A small audio-text matching model, trained from scratch.
Model: 5.18M parameters, encoder arch mlp_mixer, encoder activation gelu, encoder width 160, fusion encoder activation gelu.
Training: muon at rate 0.011, 2800 steps.
Data: trained on single notes of musical instruments (NSynth), 1.0 epochs.
Rows from block 3 of the audio encoder of a small audio-text matching model, named by matrix and row number. Rows with one number belong to one neuron. Each number is 500 + 40 x the weight over its row's rms, rounded and kept within 0 to 999. All counts start at 0. Numbers have three digits each. After the name is the row's rms in percent of the matrix's.
After each neuron's rows are labels from the 100 clips, of 14976, where the neuron reaches its highest value: "strongest on" is what is common among them; "band" is the frequency band that holds the peak. Only what is clearly more common there than usual is listed. The data: single notes of musical instruments (NSynth). In brackets: how many of the 100.
# fc1: MLP up (encoder.blocks.3.mlp.fc1.weight, 640x160), inputs 0-159
# fc2: MLP down (encoder.blocks.3.mlp.fc2.weight, 160x640, transposed), outputs 0-159

fc1.520 122:472524531498538566482413488519490493568522477486530449525436407502443499534443499481490490461539510510412500480487442437528544472453505530467592537555475508546542473458474540550512520503413449522587430475486481497453522473457460527491507448463527490565490514363470589560466523524457491463535492499498521555549537519521489519498478553463490454574520543467473583517539497512536509539541478507485535484547511541513456545514461458551485514438442557529518458530495530453520504469527542
fc2.520 123:481476517495467474493593547519527511456434465507463455543557520459466519482484478460475524474416510467542495578512495587526488497558505431520457434474547413564432508509493444439499507527590514554478590487453506532551470482470488522522526538495462543437492534604486489464527536489570501520500510499538509464460487514502541448494482421512550511503492485538548425533479540424488519519581501498538497539459462425522448486525557490549438477533559402470516541489495484499509462509479469
strongest on: octave 5 (61); pitch class C# (45); note: C#5 (38); pitch class: A# (28)
band: 2000 to 4000 Hz (53)

fc1.113 069:501494514500465458491488515553526492500549487434422582482452473456473502470466503549526446565547499471520509527587487456508424509525475470493521513479457497498546488525546413514551492582407505529486505486401489531484566520543519493494454465475443478488526455506539506444490468524465532504533458562511462434431521459537530515502615509550529528554524491556456503549513553449511492487577470479570449468456386514487491509453549525496510443506530517480557477491535447545551526436475519
fc2.113 069:504565462535533566510481551457498521524444536546551437563538504558488565485494496512455567480386457543499430469486527479494545441474477529488506474562463594500488515441532518576489443467438545510467485421521531468420427430436513484502502498432567506510485514482498542546509460489486442501447466462542512529534500591479585506539498478429484512479468556453534550514488487556472556511485449571460548493510523526535520516497481451455464517465472510471478494545532535511481510512535440
strongest on: octave 7 (42)
band: 1000 to 2000 Hz (56)

fc1.554 082:489502444482560575438494517442473479506486505431535505515479518545527571438481489529490538437576434553436428529476451479535468538448549556602476525560486426480485535475471576490499543491421513400561470491504480484561419469509532460502515532485456487466520562488438473528512539531589465503466534536465498486552451522546510482484463475483469559499496503483525422540471467492444522496466552537467493471490579518532520500542578502547553453553514562497489483546523489490494503476469511
fc2.554 078:484500564515437380515477466537434518489524458494440426492472464510503475527538509544497410579521532512522606522523543478462537433580498452378532549423532490479501481481538448508520506517574495530471503513511566479498575529503481485466539472502574551530526467539579521452528523477484527465526471474536448505443489487440491514462533526470453487526500472519434595485461472482573501464519490493494493538554522467509478535508468469520470548471484475543518522448459507557511541515501417
strongest on: octave 4 (66); string (46); pitch class C# (45); note: D4 (37)
band: 2000 to 4000 Hz (94)

fc1.507 166:556504497470490527431515522517551488473474558542518533483495518447452528434399499502463513503590464510532544434515483490510497463447538531507405536479502477486494479482521537468451539483437602532462502544462500521511509447467547505514491537483490465477513541486596467520416472501492450563498443421498535411481496503507552471490536498569462503498463499501556594517461468488509579449445524488543457555489554506565432487537492513504557570521526476526551446455533552521452504509505423
fc2.507 159:461540452520461491460610497541521441523496455455456516502538526488505489477558571478548432459484511502525438514502522514548526453484498519471463486534567520609536519493521496555491439480576437486466553427507472492495469455491562593510382501540538517504520475489497486456485473510470523527493492486517504565531532477479535418515514498565486481525521550506510452526482494579443486524539446562448469515452397500475528493474542470440438467434538521429522560484536522529518508503442547
strongest on: octave 7 (88); pitch class B (28)
band: 1000 to 2000 Hz (85)

fc1.277 094:524482550563512599483492495538473466487541541458548519529502413427492495474531543489534464528508416487504588492463474545557575497470499448504598513521439537488457504493535513466544391498525566458510507482540529507482543466500517537477461464529491521525493436526502506506508430511436497466475526464434543550541570487502542524456504531564479451487468487495453498521480495510454514555517505624525474490526416504476413552449513488432523521443488543473515494469520526443439510576490515
fc2.277 091:481502487457488431494529514436546516428445452522502522498459556497549460466468438436496532440513561538472490411522496542468425493541457491510464547510609510527508510521432558496419522494467443549442530466499469497497477466415543486548509563500520532500543589512477545520478542543559487547519495462572514443485508500560504462523550463464474559480501502500529457520546569525488489491509504427395550506460560497521554477505445549476436514500542422537508519499551536510555476495503504
strongest on: octave 7 (44)
band: 1000 to 2000 Hz (81)

fc1.162 158:465477427512444556501517536455517504541483463562437520527501512523510508506507508515528553440448542573564461535584471500525480486527494551428481447487527396567417483495595429480584504546447524561453468513517474509459455477513468467462460461493500485500616543552503475564495473499509484483510561498488498478541462427492463512495488485456572466476555508463547486453444495417574483558540538475500476517510528465490445558516524480552505521479507521492462441554454476546552508483506509
fc2.162 171:538525590507527564494547509516456559445488548534431448440466465522497475481499504471469483473593505447481481532510533464441502510507484572498543536485493512478513504486526435470570565511474552492493452495509491447506570601450531533497538477467580526540513440547519499555522506428529520518495469491445485452436533507479481462470500479476563497537499506506460537538418535481504456463503534466603513487461521455494589413521450464532461476431508448431604523469518488539504490536459504
strongest on: pitch class B (80); octave 6 (62); note: B6 (60)
band: 2000 to 4000 Hz (91)

fc1.207 107:463500518545447565479565433556493537517426566579515463506542487485591519457502471481457514493475531554422520545548540437507468529523520484509448418511462504582477540463552472520487507496493500467558537504476459515571516512398466441435519466450432563456492547462502525467508446445529507487509449549492526444560482443523491476474480535509505520503560556495518482531526481536514488440556463534461477529575413490517465500468516547477515476497522504453514434465488472571571572478516502
fc2.207 102:525548480445530434558482548455440505448535480393451493491482547562471513489489469513487507468507439469503557511458514491443499543455489503510611513495525505476526467454480484479522508532532479494515474574645509537478485466589490473528445489487580448574515478543517508524515568479488524493463507462498479556414500591427517547466458483427507470536477517493465515454461560471473498515488532445497484493486468486485555537506460493574496559501454527501480543533532541451416530565507471
strongest on: octave 3 (77); pitch class F# (52); note: F#3 (49)
band: 4000 to 8000 Hz (85)

fc1.368 101:460498500522523474453489541510514495465466476540499530524539423505603590468539507489517508378603440434496538434546515527516552422527543512527567489519525493423450486502498509509507466473505546504465517609501384488480497502514467509511500446523491502451476480504479519518482549521553527451458484564508541488551521512518514516526429547494503562518504427525494429468577561461447492495500435433498484489517515582480485479459451499548510531445542506483479497476567514535438479490453501
fc2.368 113:528506453535462530505409464523500497474522486495473514531499534489511438495487503473569442495383550574455497556444499495505534576447479484460411541481486465548582519556545504453454502518426486501459555491447559474518549581459547473473486498588479511524495514530495459486519472499491501519527460431445443493479490450451491561517506498554457485471520493558541494513460534583493536448543526602441553500541490473516554518509467542444495553539470440485482517549477495482535550465421487
strongest on: octave 4 (75); pitch class C (66); note: C4 (53)
band: 1000 to 2000 Hz (68)

fc1.269 087:437493542534510519475505492480471475488421539457511474478471424457507493554563542521519528473467467473514514529495490492536405495416548564534602484489547487552507478485520539551486523530483477563482478509494564461519550538395454443516464559525475452468533495442515509472525551520449538459489461486488466499497553431501532561558520425506508510566424461485528494579465526557434477523556505466471548481489436445507503492446529443536567549497559552464517542484430497469451511529491549
fc2.269 087:496534432547528470519439511533537525522559553506484468510557573544587526480423506495437473428533512558472544489512526537531579481575442477465404506532535525463428504521471499527487492498514532525523440467462476478488456397469504489503497501544559613497517549534456531506470474511568476504519491476464492510504499524409510517451495533506441507488531527485506477457518474420495550514486472569439499545477538539472509544559522565452427449479394497492464491525525505515446496469546459
strongest on: synthetic (72); bass (49); octave 7 (28); octave 0 (25)
band: 1000 to 2000 Hz (93)

fc1.448 061:476518436473538619548456485474482428428493519481465554550488472505516542454530490524488434514539472492541430474545433435486490467548505460557507519460513507527427519493380488440525472472499451427504543524506476432608511466514541431506521515449509488569499503531508447531477498532553559536530536571491443490477500472501535506475521550511482497541551506534468487492569555446542508484496513531414475484527535543521526546513526505446504427538528506474464462558453505547547498433469529
fc2.448 058:481517503511450400434557578543492578591489502495449430512454549499467542529483570483536513526429519500479534575463557548490498527478509548463512502499504547537533469421582495556475496511496505594515491533494524516475476478499473492454493500495508562433491532441549541469509526503470455406503442480484572514485472541486487514501530504470456523504472455465516565459435492589504578478490533437580487481532431437512459464507458474544460548473417505499502513487510507488518506553504431
strongest on: octave 4 (55); pitch class C# (39); note: C#4 (32)
band: 4000 to 8000 Hz (69)

fc1.211 083:508461503487472506472429487469471461510540518527612528504540421522559515483489481539503532483489432408472596530472468434584503557488496541527557461479514429517562519509466472544530442562519484511432503576493562566504590493502463477491513553433517395560489468524528534474477546573508547503520512517470489463490525514487492502480494443475447461492511477518511500458463570512495467548492426480467585503538490523499494461439493457449539512486417518529491507498554497517419520548476518
fc2.211 084:467535401527549544478548480525553498496499493487418537519500562512500519519524506531443451507521543590534458535561477537428518463430507426465431522585497542475485487488503507421481570489481480487533526477453461438511419457488530559525511488530488569515476543540503506562510475504527419500546470501467487503572471412518518517556464539509493572500521496506508522556507430493482520404569574516485496477485514532528487496592503536461436453523539513488480494499447488495463480467409460
strongest on: synthetic (68); bass (67)
band: 1000 to 2000 Hz (66)

fc1.366 078:439488447522517467490393427499486516479492472515468570543448430555503513511487514472525492562464517528476527521513506553531527494510517453521522519476475453560501472496492393558501481483444527512553517533426604554493599520521464497503518505506417497524531402556551514508529452488429535529479504482461523544474510447554576585489452498456515518478508550490453445545538495457516458484473428572518472564506507456478513534494470504415549500509463494443544470547505466528441485506516547
fc2.366 074:584528467490487549521590547518561496484481548502502497539498505499495516490485466567487531494495446481514454417513498443466496442507454589488503435509503592501502517477520516462514536534481476516487494434616440469535420500469505532459546475445585503504471573453461538464452487500507424506536464564569526435579509514450452473505583502538473488471457520470531570444498481514517570523518498472486526427435470526515504464485502516557476508489525507544449579482447519464534477447496447
strongest on: octave 7 (39); pitch class D (29)
band: 1000 to 2000 Hz (59)

fc1.273 090:508537470479485477446546444504496492503517501465590603464511470528465517513477470499541483460433355493528515507448467490587475514497470502519529495480504485517456435544476478537561502505455438615520473576430485562473501523465521485512443524526466504556469489517508502539472471589493537468533482502525530413500544565439456494461516531459445531489517489495507441516437532488509472525556525466417509495477468515506493465467503496529549435579544522496531528594512565513516513568538518
fc2.273 090:484508468455527544453487506445534473477492522540482439573553535508544471500488544514458516484523639579511488531510557489462499500493531503475453518567532532527508548403470534474533519496473562413437516483489483460467475414470521506457574481446546522516547476517494487436512457471484479543503470468526436562507514459476524578540546519482485514514483453510503572485576451506501459438528562584546507542530508467537451541524513499474500466441503559535472451431450507530415477436484509
strongest on: synthetic (81); bass (68); octave 1 (59)
band: 1000 to 2000 Hz (100)

fc1.597 082:451441560510519489483499492474540448541522512491489561512470483489464522549430503472414559441474516536529463492504479522512433562538473497518506461525509434536522515539544580473506496597547481558504545485416504486541540567529514422455519476527487395502499562477511526532426477562463440527460481525471471511557497481462501496463499521477508501506476534477535456506447537504482431481509511472513488508405499540503599415496516527591448486575498501503580531508560475436487464495450553
fc2.597 079:514533457465460516555525547531477517461427488448566459474532509434508508431515471585588437528542500399490512555549488511507522469441572516472454526517451567462483473476534423499568481444453522426498440479541484532472430537465488512535465478492532561506498468485491538481574489500510548522509461523434519448448551509550519534497508468475549487515558452548524530468551488442456512547516501543495498519569508532499473535522537409470573499416530478512436447512466492563498533491532478
strongest on: octave 6 (35)
band: 1000 to 2000 Hz (57)

fc1.345 072:510548421520504531493521519473474518490461555530559521539561539485482479420551509511530529480476416448522460456402537467463498545492472496511487500493500568533426489490477547449531410450480562493451539515525553566533514405526563542453436578544518556553434510460517497537532542493540527484538479470486479469516497499493500479526533485531466556518466507530467469513409506427496560398522510431465462442456508557528439493578504515552512474535520555477515492553519456507509470469491479
fc2.345 066:454430498503492478415470460513542437537520466482454504432492476563583453542449534501427490515490609542495499558497549539565475501530579592473455510508472454483524501486531497572449554515502452534557454543484412407504448487463492494583530519478478467473558490517470485461470495510484478448488500443519541520469530571479509559481520555539470467482509444516492533494554495568485459513465472523535531554543506454443536495447490465450537504456468481525525441460482528565484537530534547
strongest on: octave 3 (49); organ (41)
band: 4000 to 8000 Hz (64)

fc1.190 095:533538445447494509472481512477471493453481525397461536520566470533495439516586491559551511492440497500474489502395474482493451520528474491542489519499544613531420505458450471499499491478525473531529508500448529554456501438497555513463484510487525548433448485497428570550567497441538552465539498452442521516492502523566491564519546482537523502509459532435501515547488486445542556444472446482538456488520470573543443509582537527535559453519471550516436498469498463509505459465493571
fc2.190 093:487467439508502472435506440491514521471564492526560533442437465440585581525417548485486474514543530478497457552561523563489583548460584582517517419526477447476556472509501575520473551485474561501520455464510498492523441464539477457540518452515492441550469447482580440459482535473522432542480534452525543488540512485484526477440523554509554454484496479554494523460513489534485474526543508435488533478512572427399552458461478480453510503506467499486512492502499489516485558515529505
strongest on: pitch class B (64); octave 5 (56); note: B5 (49)
band: 4000 to 8000 Hz (62)

fc1.107 164:458526516509497544531474480504502476480460557473527552482498520554530447489484466494417470535459491533465524524484554553497575459462539507520482515512538542475536459494456541460508576526521521495496523442469410548543528545460523608430486495554501463567489551413439544498501495473538548478510468472403497537470460562458504495457520534432507578515517488543481479462448551568496486474498470504539460466522479470499462555490443456550422595522415464483434465528538509493543481503573470
fc2.107 178:506526496458468535535471478490454496499509472457474529520488506460517536586485498446516455503514525518529514537486564473496508515561464567461598434495520419521447491516411440515540502485495462514509507505451496523521507478539522509478538493580443533420496513488417505486602505581553440465492494467490513401476488478448519482501485428507525478452456546568556441560525475538517472508508443558532534491527506488473427466529490530536536597459624555519476474492492475457445522505492548
strongest on: octave 5 (47); pitch class A# (38); note: A#5 (37); pitch class C# (28)
band: 4000 to 8000 Hz (64)

fc1.527 130:462531474518509516485408469489462560519499473544549525527541559491490514496455563481471481520508471524479500526482439477520485419552533443519491468519509521568556453493533480499497502501490566557525445444599575520510560581470466559464591445563454529509476487530490529458483450468429488526571467567471480449507483477543516471518491480431514537475452489523411408521458479469512527502531545494494456497473570511517482522468468553420566529477471510490475462550498527431534596476506464
fc2.527 121:477524550473525537556581500509527469452521514516434499457517453524470510571545447553478561498528446437421437517476555510456496471490463520505547474556503479516498532581463491501472521539481432485474527481494480502448473435505492477482437570421546503486501512490470508502464588532490517464504434506520506573508509545501476538454528439572504524522497516504576495489489526464549495465473420566545521534467405463504500503422523513581452536471483506543472577428484429549480451567488564
strongest on: octave 6 (54); pitch class A# (28); pitch class D (27)
band: 4000 to 8000 Hz (61)

fc1.13 063:553502546499493553470443520506437418553603524514494513534557566442528505477485540478464506426431565511431511442503472559473498543469519495563507505508484416463529515581547502515483459509565571527544462461499477525502492486496464486465541426513521515474549493513495504447486470563438479455471453462508520517462500523464503436477465478480517528514505520597458500567545491468416462595491556453477503512466538553466486508469462467484438573473492533551480562499454487427523502499556541
fc2.13 064:491474483540526456537594512519576627440447491513507565486513490517430464536481406516517457571569474503562531495449488451499395410494471476510486515523561580510498478503428551478489548422453453494488540473483527521449514570496470450532471451471434473531475545545476467518514524520532514550501486515500506486493502521546550561532514482517511508480506562417517490496481511513470510415538459524533487489500488426510490516485508488510527508496556483417557476514587496518518475538423476
strongest on: synthetic (60); octave 7 (39); vocal (27)
band: 1000 to 2000 Hz (61)

fc1.314 112:489527436511532576557532459460523537449492517544485459559387521476478500467479504522459490478448468513515528470542531470464488535487456466452463506559504460510445564514451470489472475509472453472540573565451529506530571460493478453478542521501565463470478557473551446515498487525522453464480461568473462412432489475528519474534521535544489548521474568505402497486551563536502461512508482517550582516449424547538509521564544477522545450548480510435460444565552456535507512482444528
fc2.314 113:515491544568435401406482563556519446533524502431473516569541537542589507565523503482515584502441534470427455560511489553515514494487528531551536494480529514484473463461550481526461585509514474505559504514525522482488407436540538517474416517490559590497517464501494551486516507489459520484571490463487507503524490493502485515464502473418486465473524478487476543457456455527486570467494510461425432469543492479493446463526458480444505506513467513481563538466530582501454522527506425
strongest on: octave 4 (45); pitch class D (35); note: D4 (26)
band: 4000 to 8000 Hz (68)

fc1.447 110:530525492571491514446452544484506486480505481445567492504525499417520503461531490497514489518534524401496534546491481466536490480547542548478489471574478516463458523432567466578551502516472481471426495554459534508433521542548461493517473494496463522399538510476481473449518516470512523464519588526453553491457469376537617561484525485529497489480511510501503554489523584491487495496508453506549557480515480477549544491491527477579502533475497373506415468484462475538484455527468502
fc2.447 108:481500537473562484524529408548459544514511537550514549503462515495533465525461517514500435452458413561495471487511456512449529527482489433418508518505502510506558504563486530520526497492503580545518480462384498498505494456551481504482553543489545435543518482567513433572523458540532466486509495513550449480526506553551457492513448543425543482441519479485472415482479416529556516487530526532443496513489474567419519443486505558410423492497501502474489583532497548443533522496496547
strongest on: pitch class B (77); octave 4 (70); note: B4 (68)
band: 2000 to 4000 Hz (75)

fc1.75 065:499443541504498557570480490573505526511444632569465506581528435513464452539569520545533530496503439483479511526492509490472473475501485520531583467491497479509509493526475404504425537499492537442552498521537570492524425459476521503502499500459500502583463444493566513456498481568428547485510496504488434524531504473465481508497434541512488468523484528518446555474410498514553494461481468485478508531595463510441465469481508559433554485494461493485415495492528513567434577499509488
fc2.75 060:512549416461575458502544569461519511504604447453485554422518557602491591522499422454440533495473547438472504528502488464478544562489547513497433505441494472423482522483525565514490563525443455537536525526474434508541569464476487517505511498516537482446487577433516487493525542414543456510490463504525535478478521485517505500524510475511521526489552494520538493563568478460425488486541457512466481481447466506513541531542477426486487495570539490481476476483541444454488474475432507
strongest on: octave 6 (38)
band: 2000 to 4000 Hz (76)

fc1.446 086:486543509510522478542516558448511487561538453478465464537569561510483411455430523495501524483505472499448521519473525460451491634429469474476465485490513473474457529492546521518506418560528543555443432536427575525386542521486491516468523477469534460534479486514554541457507506512512420400494498515458476539490474449535584467517545473485506501493438534510504508513515570505504508557520538506551488494485444538551485484472480543474522542469465534473525505450537488460405536470476574
fc2.446 082:463466534487487517512495410523532533516465588485481555486525455454536554507517422515488446441501501498532463417588465508530511453475528509501511433541499474508525479506438475427540544463482511411533540398546458484566424490484491511552475545440496496550527513548476504536463477507574537588581514445526547446532559549523516487514507489534506512485532499519525529495473469474451544445472439459410519495562518549429528475514470539442510520539539469476471451550531490500536488551489450
strongest on: synthetic (66); bass (50); octave 7 (30); octave 6 (29)
band: 1000 to 2000 Hz (96)

fc1.560 066:496482448500594507505544518385527456503533434474586468510481474494505595494562499536467483517522490539519485494417477493477536456460527524508541536533487456484419518519446576576543454466428485534472503534445484475526550532507437495498434491534476476509460478433517545519519505491561518491492528530494497526522478579527550468498498548479433484549407487464494479509479493549476518513480471562509510469467560499523441451533549522603505432476503499411521467550521508489440408489502553
fc2.560 064:465530573458451516514459457597463478526448483518498513468545492433563412489415487470526486503507574493525456523526504480527470541582499476534452472438532529505557487451537487466496544477577546476514524502507535473535475453568551491449579547518487543483521513538442438484486477494462518527532505508538521460517488412449422496485601489539492517467575466501485486401529488489576455499490521467464466498543454500487557537469466451437475530495486550533487530480472461550550571465549469
strongest on: octave 3 (51); organ (30)
band: 4000 to 8000 Hz (54)

fc1.10 113:476561489424472530475523494531545532482455603505515466544504434592493412456447545530530591494506501532426461550496468447459490541514492519466545512596494395528529490543518483498448539512507529429580501548470500591514510554424500470412474533486478482473481499476572547507543436545505493484484463509473577513505513505548486472468507455484488504407508502548458472512480471517487514494515469548537478566499460487493461513482570469518421499504497457453554526476530496574485513520489516
fc2.10 101:528534508458549443540497493502449452493569441508451508501497521552485470547504389489432550541477451473517552515473545502492499533489501487510494473536528524500491534395480550482565559469506435538461473435581490446507511510529500556531588464552521469501489546460467494501486622511505449487484519542495452471523497539477466486502502438504567520536520478467531526475534542540526503472501502470515438422519516527491481499556424463445572504489498585479487483478482522441456624474426459
strongest on: octave 4 (67); pitch class D (45); note: D4 (42)
band: 4000 to 8000 Hz (66)

fc1.70 075:485486495500547452513485486416463449517472516504491494415456436511517519443534495493483470494515526534546459502451457525468508498439542594574471461513505492512543485464469526490508480436477438560524517521436540496473539495445483540566457615481478562519486518452536446443554540483579525522519538489487481535518524511514521466544458486456521520498441534436497497530519493512484521506476489490436531552528565487454516413472491462577541471500501524404467548603525518541530426440598530
fc2.70 071:548475503539478572507517480596485466557477528518595539538542549518496459488438565480534474514470458511525500492498520477512486444586482506498468510489516496492484551498477469540546530520554582455463451509471482462488463459588492455434524498475489524464516473540467506541445476559470453498493524529514500504522495505409471522460552534533493469401563506538511489435513465465530464424518487436605452480476474443514486584577492494480431475453472557599431455477513497514522533500490448
strongest on: octave 5 (36); pitch class A# (33); note: A#5 (29); octave 7 (27)
band: 4000 to 8000 Hz (59)

fc1.140 132:600491512476499450497552512528500484481532508512499515526518472462543493491551506507556401507481514415496467537496514479455494503538523516481482481585473558452475546551425464501502332491505518520467493535477566426536478485440568593504514463532515487513451480474595489522499512482549494437513558450526544535514480485467513543415430538549541509515476493561506505537547498485507489449499468470500423546522452500483438501577465471530418443478490525511496509544504491585515494498524515
fc2.140 125:470556479527507521534463535495490454510448418534520512469502504536497462532472532495481568543526488501507527447477494521533489535504543525529461570374514466568541515411532537493516563450409547502521482459507501514506494507570459487515511537469503432516443548555442416526505505554466528547491526486455480469506474541526541465560539496489485427421420494498507555480536534459492401530491520479519506503547480512481550489444512519383465560518497504490532495457532566452604505452520465
strongest on: octave 6 (35); organ (34); pitch class C# (29)
band: 2000 to 4000 Hz (50)

fc1.84 090:502510516419516442439552476566529552578504509472510505475448479536569503460439521454506515490495416485491582572494520513518495531522441537493533493455537436533518460501444408564496459512535535569469507515483482552444544499531498536472553527438460480513511464512476505530478489563451465491506493515522506464430545457436530538529532498533498521510450431545456464514445485510514525536503558409526518489477390539538440438471475502440555508517520542589569549475523508512483532546450540
fc2.84 095:480489482511537594514454472427527417492494537564498529506619482528525485503510527527456522450522541551457428430512493504541519457407543470472500506580476521501500473505480540491486554554424460456489489481437485420492476513446553519517531484456544499535494522510551553482500473503543517437495486445448486535562491538548527495512510479458430477509483552476606528514503529521471484529475466583469496503513575549505530559518454485475499487505515470448413485595527463502421437522463499
strongest on: synthetic (60); octave 7 (35); octave 1 (31)
band: 1000 to 2000 Hz (99)

fc1.25 102:527522569558453507565587443543548530494487515520529575516446441475428474498531570483443457452512472484545489543516525566529473499489477512460535520485488521458543464563496448482514444465471507515464505552564555516490547520519435509488490522498502497495530519442493549508502505541449508516484549537446491495494570468452536503509497539500522430519506513533439591426481500479487465573536432388479486524544452448534448496496421472551440537510434525459495521543489517554559466408439489
fc2.25 097:545483488548517543482432576508491439450453498475550482553577565549532555521458488490453513479454571539440532537481544414509431502445518506493470533572471560539484549519532535524500511531486576524527480481425497499520427510439529517536505477530500541439472525548470496527509450514486450529471472541466439513462509554570473477513541488481520476490482482488516400549539456453499468460521511642539491470423478515491519508511522520432484418445531483504483435487525489440457537504530494
strongest on: octave 6 (30); pitch class C (25)
band: 1000 to 2000 Hz (79)

fc1.628 090:553493501417480572503548539479563540500464531395438511535459509530521521573524520460539410455557503529517443509488472430488464544486494460516572501451558528445466526468477473490471534551537536488539472583590491564517449494558535560491522542525451474447481545497473560558514531472473457520515486500541509472554506466487456499547505523506467517392482473473514491514459510526454515511559491540486472535421431417518483496473476465474463487490573447464438515483482582506475542514490465
fc2.628 095:504512469580531447533481436457472556488568448531543471468521518514488502440516484521485532565442459495469480496527515571479572522508505601540526433497470485577501472471484532510490477440510403532509486447458498465503554453451485460500476500465546493518479466477503518465487588547532503481500470457448510536435486563480496553494523430474490533563568530531525463508538544503542467524456505416475563447600571575510480502502529502472569528509410521508515430522561468455483458465494474
strongest on: pitch class B (49); pitch class C (45); note: B4 (41); note: C5 (40)
band: 2000 to 4000 Hz (99)

fc1.331 062:524611525521481573487520473525485452461547460477555541541543532523533556502540457556518532492485520502453404509443478492521461489453487570572530541528491408517426491517493486540437591509443516485497503484482512525499462504511444450453498466481510456507478427534492524438517509525561494512554497482426557555515488460529531462487535438426441539484479475440439513502508545509491545534576454500420426518488475523563481501449480412506536512519540541509582532469530448499464495471498476
fc2.331 065:424470469472473426480496459466485542526490520483438475490489470491513460487470470463424480468528444517527604499573569466520551448536537485452454498526529565479510540478489516426532472505529509542504465508566514500611545514512514460464506578445478534574507587424527467496443483486506453462469437569520475410523511519460494501503509549593481507602497522492500536500461455491486497485465497572500501526459548462435530508551535588491477540463502495483429492530485534511503540518451534
strongest on: synthetic (60)
band: 1000 to 2000 Hz (73)

fc1.21 068:491446485483442432513559538569482498481481477476494530508602540448500483479514493519515416461524495549489592422513475428480469564524539420473504521499489546488536514546518452532469524490472503593447510504497508544462510508468572536479450562561476460456483518503487482478489515473465488495542506423418482437458464546534463544527465452464510546422518498533533587544482524528514492527472504451587470517459525494516536506495397425571514560533523458488476496536478511575547478533490536
fc2.21 075:535542493537528534529474457465527563498519490498527488489455450548506516511475522558556532509489444399530430518451520572484529522468460521571507433557501443528524534511506527503469478501465547461510525497444469486490472453498445457546515461433536529485498491489532478560499466539518520539460489446505485532504554431488584480445556554540500519535473508428522443458551530549469443486500468549471543465529452516483446493487626570384481431450518510506553486437510542460499494466499583
strongest on: octave 6 (40); pitch class D# (30)
band: 4000 to 8000 Hz (70)

fc1.627 084:523492452520455495536510432485507442475491514490480582522427439581482492541469571530502454538472472479542490572455510503527519445562503411436444607498544509518538485566532516531545434482554556513524467535479506487518588536503442507453564417488454474513546516441487468592491428455483476514471515470552469482554482468497470478486555513525527490505514483505490492447453486481579434451534462532561493482556460498482483485518503538541466500494503530431520515484529541556556436473435514
fc2.627 078:498582585509470578503500539553461471558458462560567448544522455446501554486466445477503525512507475518433513411559475526493440558458522536536464466570493547545525464445514503508462461530450471558433506472550455509513402543457567482547485563504509514498504506487465522456521502518498485530452500545485508483439476487590493496492511477465539478472448470496491522512441445432435484544415521524479423456511480591478511484515488459498502477484546496549501496513531521486547534530611509
strongest on: octave 6 (51); pitch class C# (39); note: C#6 (35)
band: 1000 to 2000 Hz (59)

fc1.305 068:423490481471513432558528480525532556506533523585521586519573518502462534559417525452551568530413506556513425474480566473574468415421459532493475513484503450540530494502532485470531478518448515552473490507532458480504527471486591519515501443511449412511493505517475483529501486437514492471433577523448507487433505481451515547432492469486498472524511528577521485509503527471542475515482475475492504493511436466509500529554551491502490548511409511520469442430476551467538508563499565
fc2.305 073:551495442542497569435466520496502422490440508466491465544486460500481471547547494553519467503559550479507505443476453478436526542535586518444460441519483565446387514525533479523552496487483527496524507530491521530504454541468405537514483506507510520548441495477478489463541515482535491557554423479536492480584474501519469505517484483513501519496432460446472543473528454548527581495462560579543528521534528551447556403470450495519505467440599510493550543503468458493474539492503433
strongest on: pitch class B (40); note: B4 (25)
band: 2000 to 4000 Hz (59)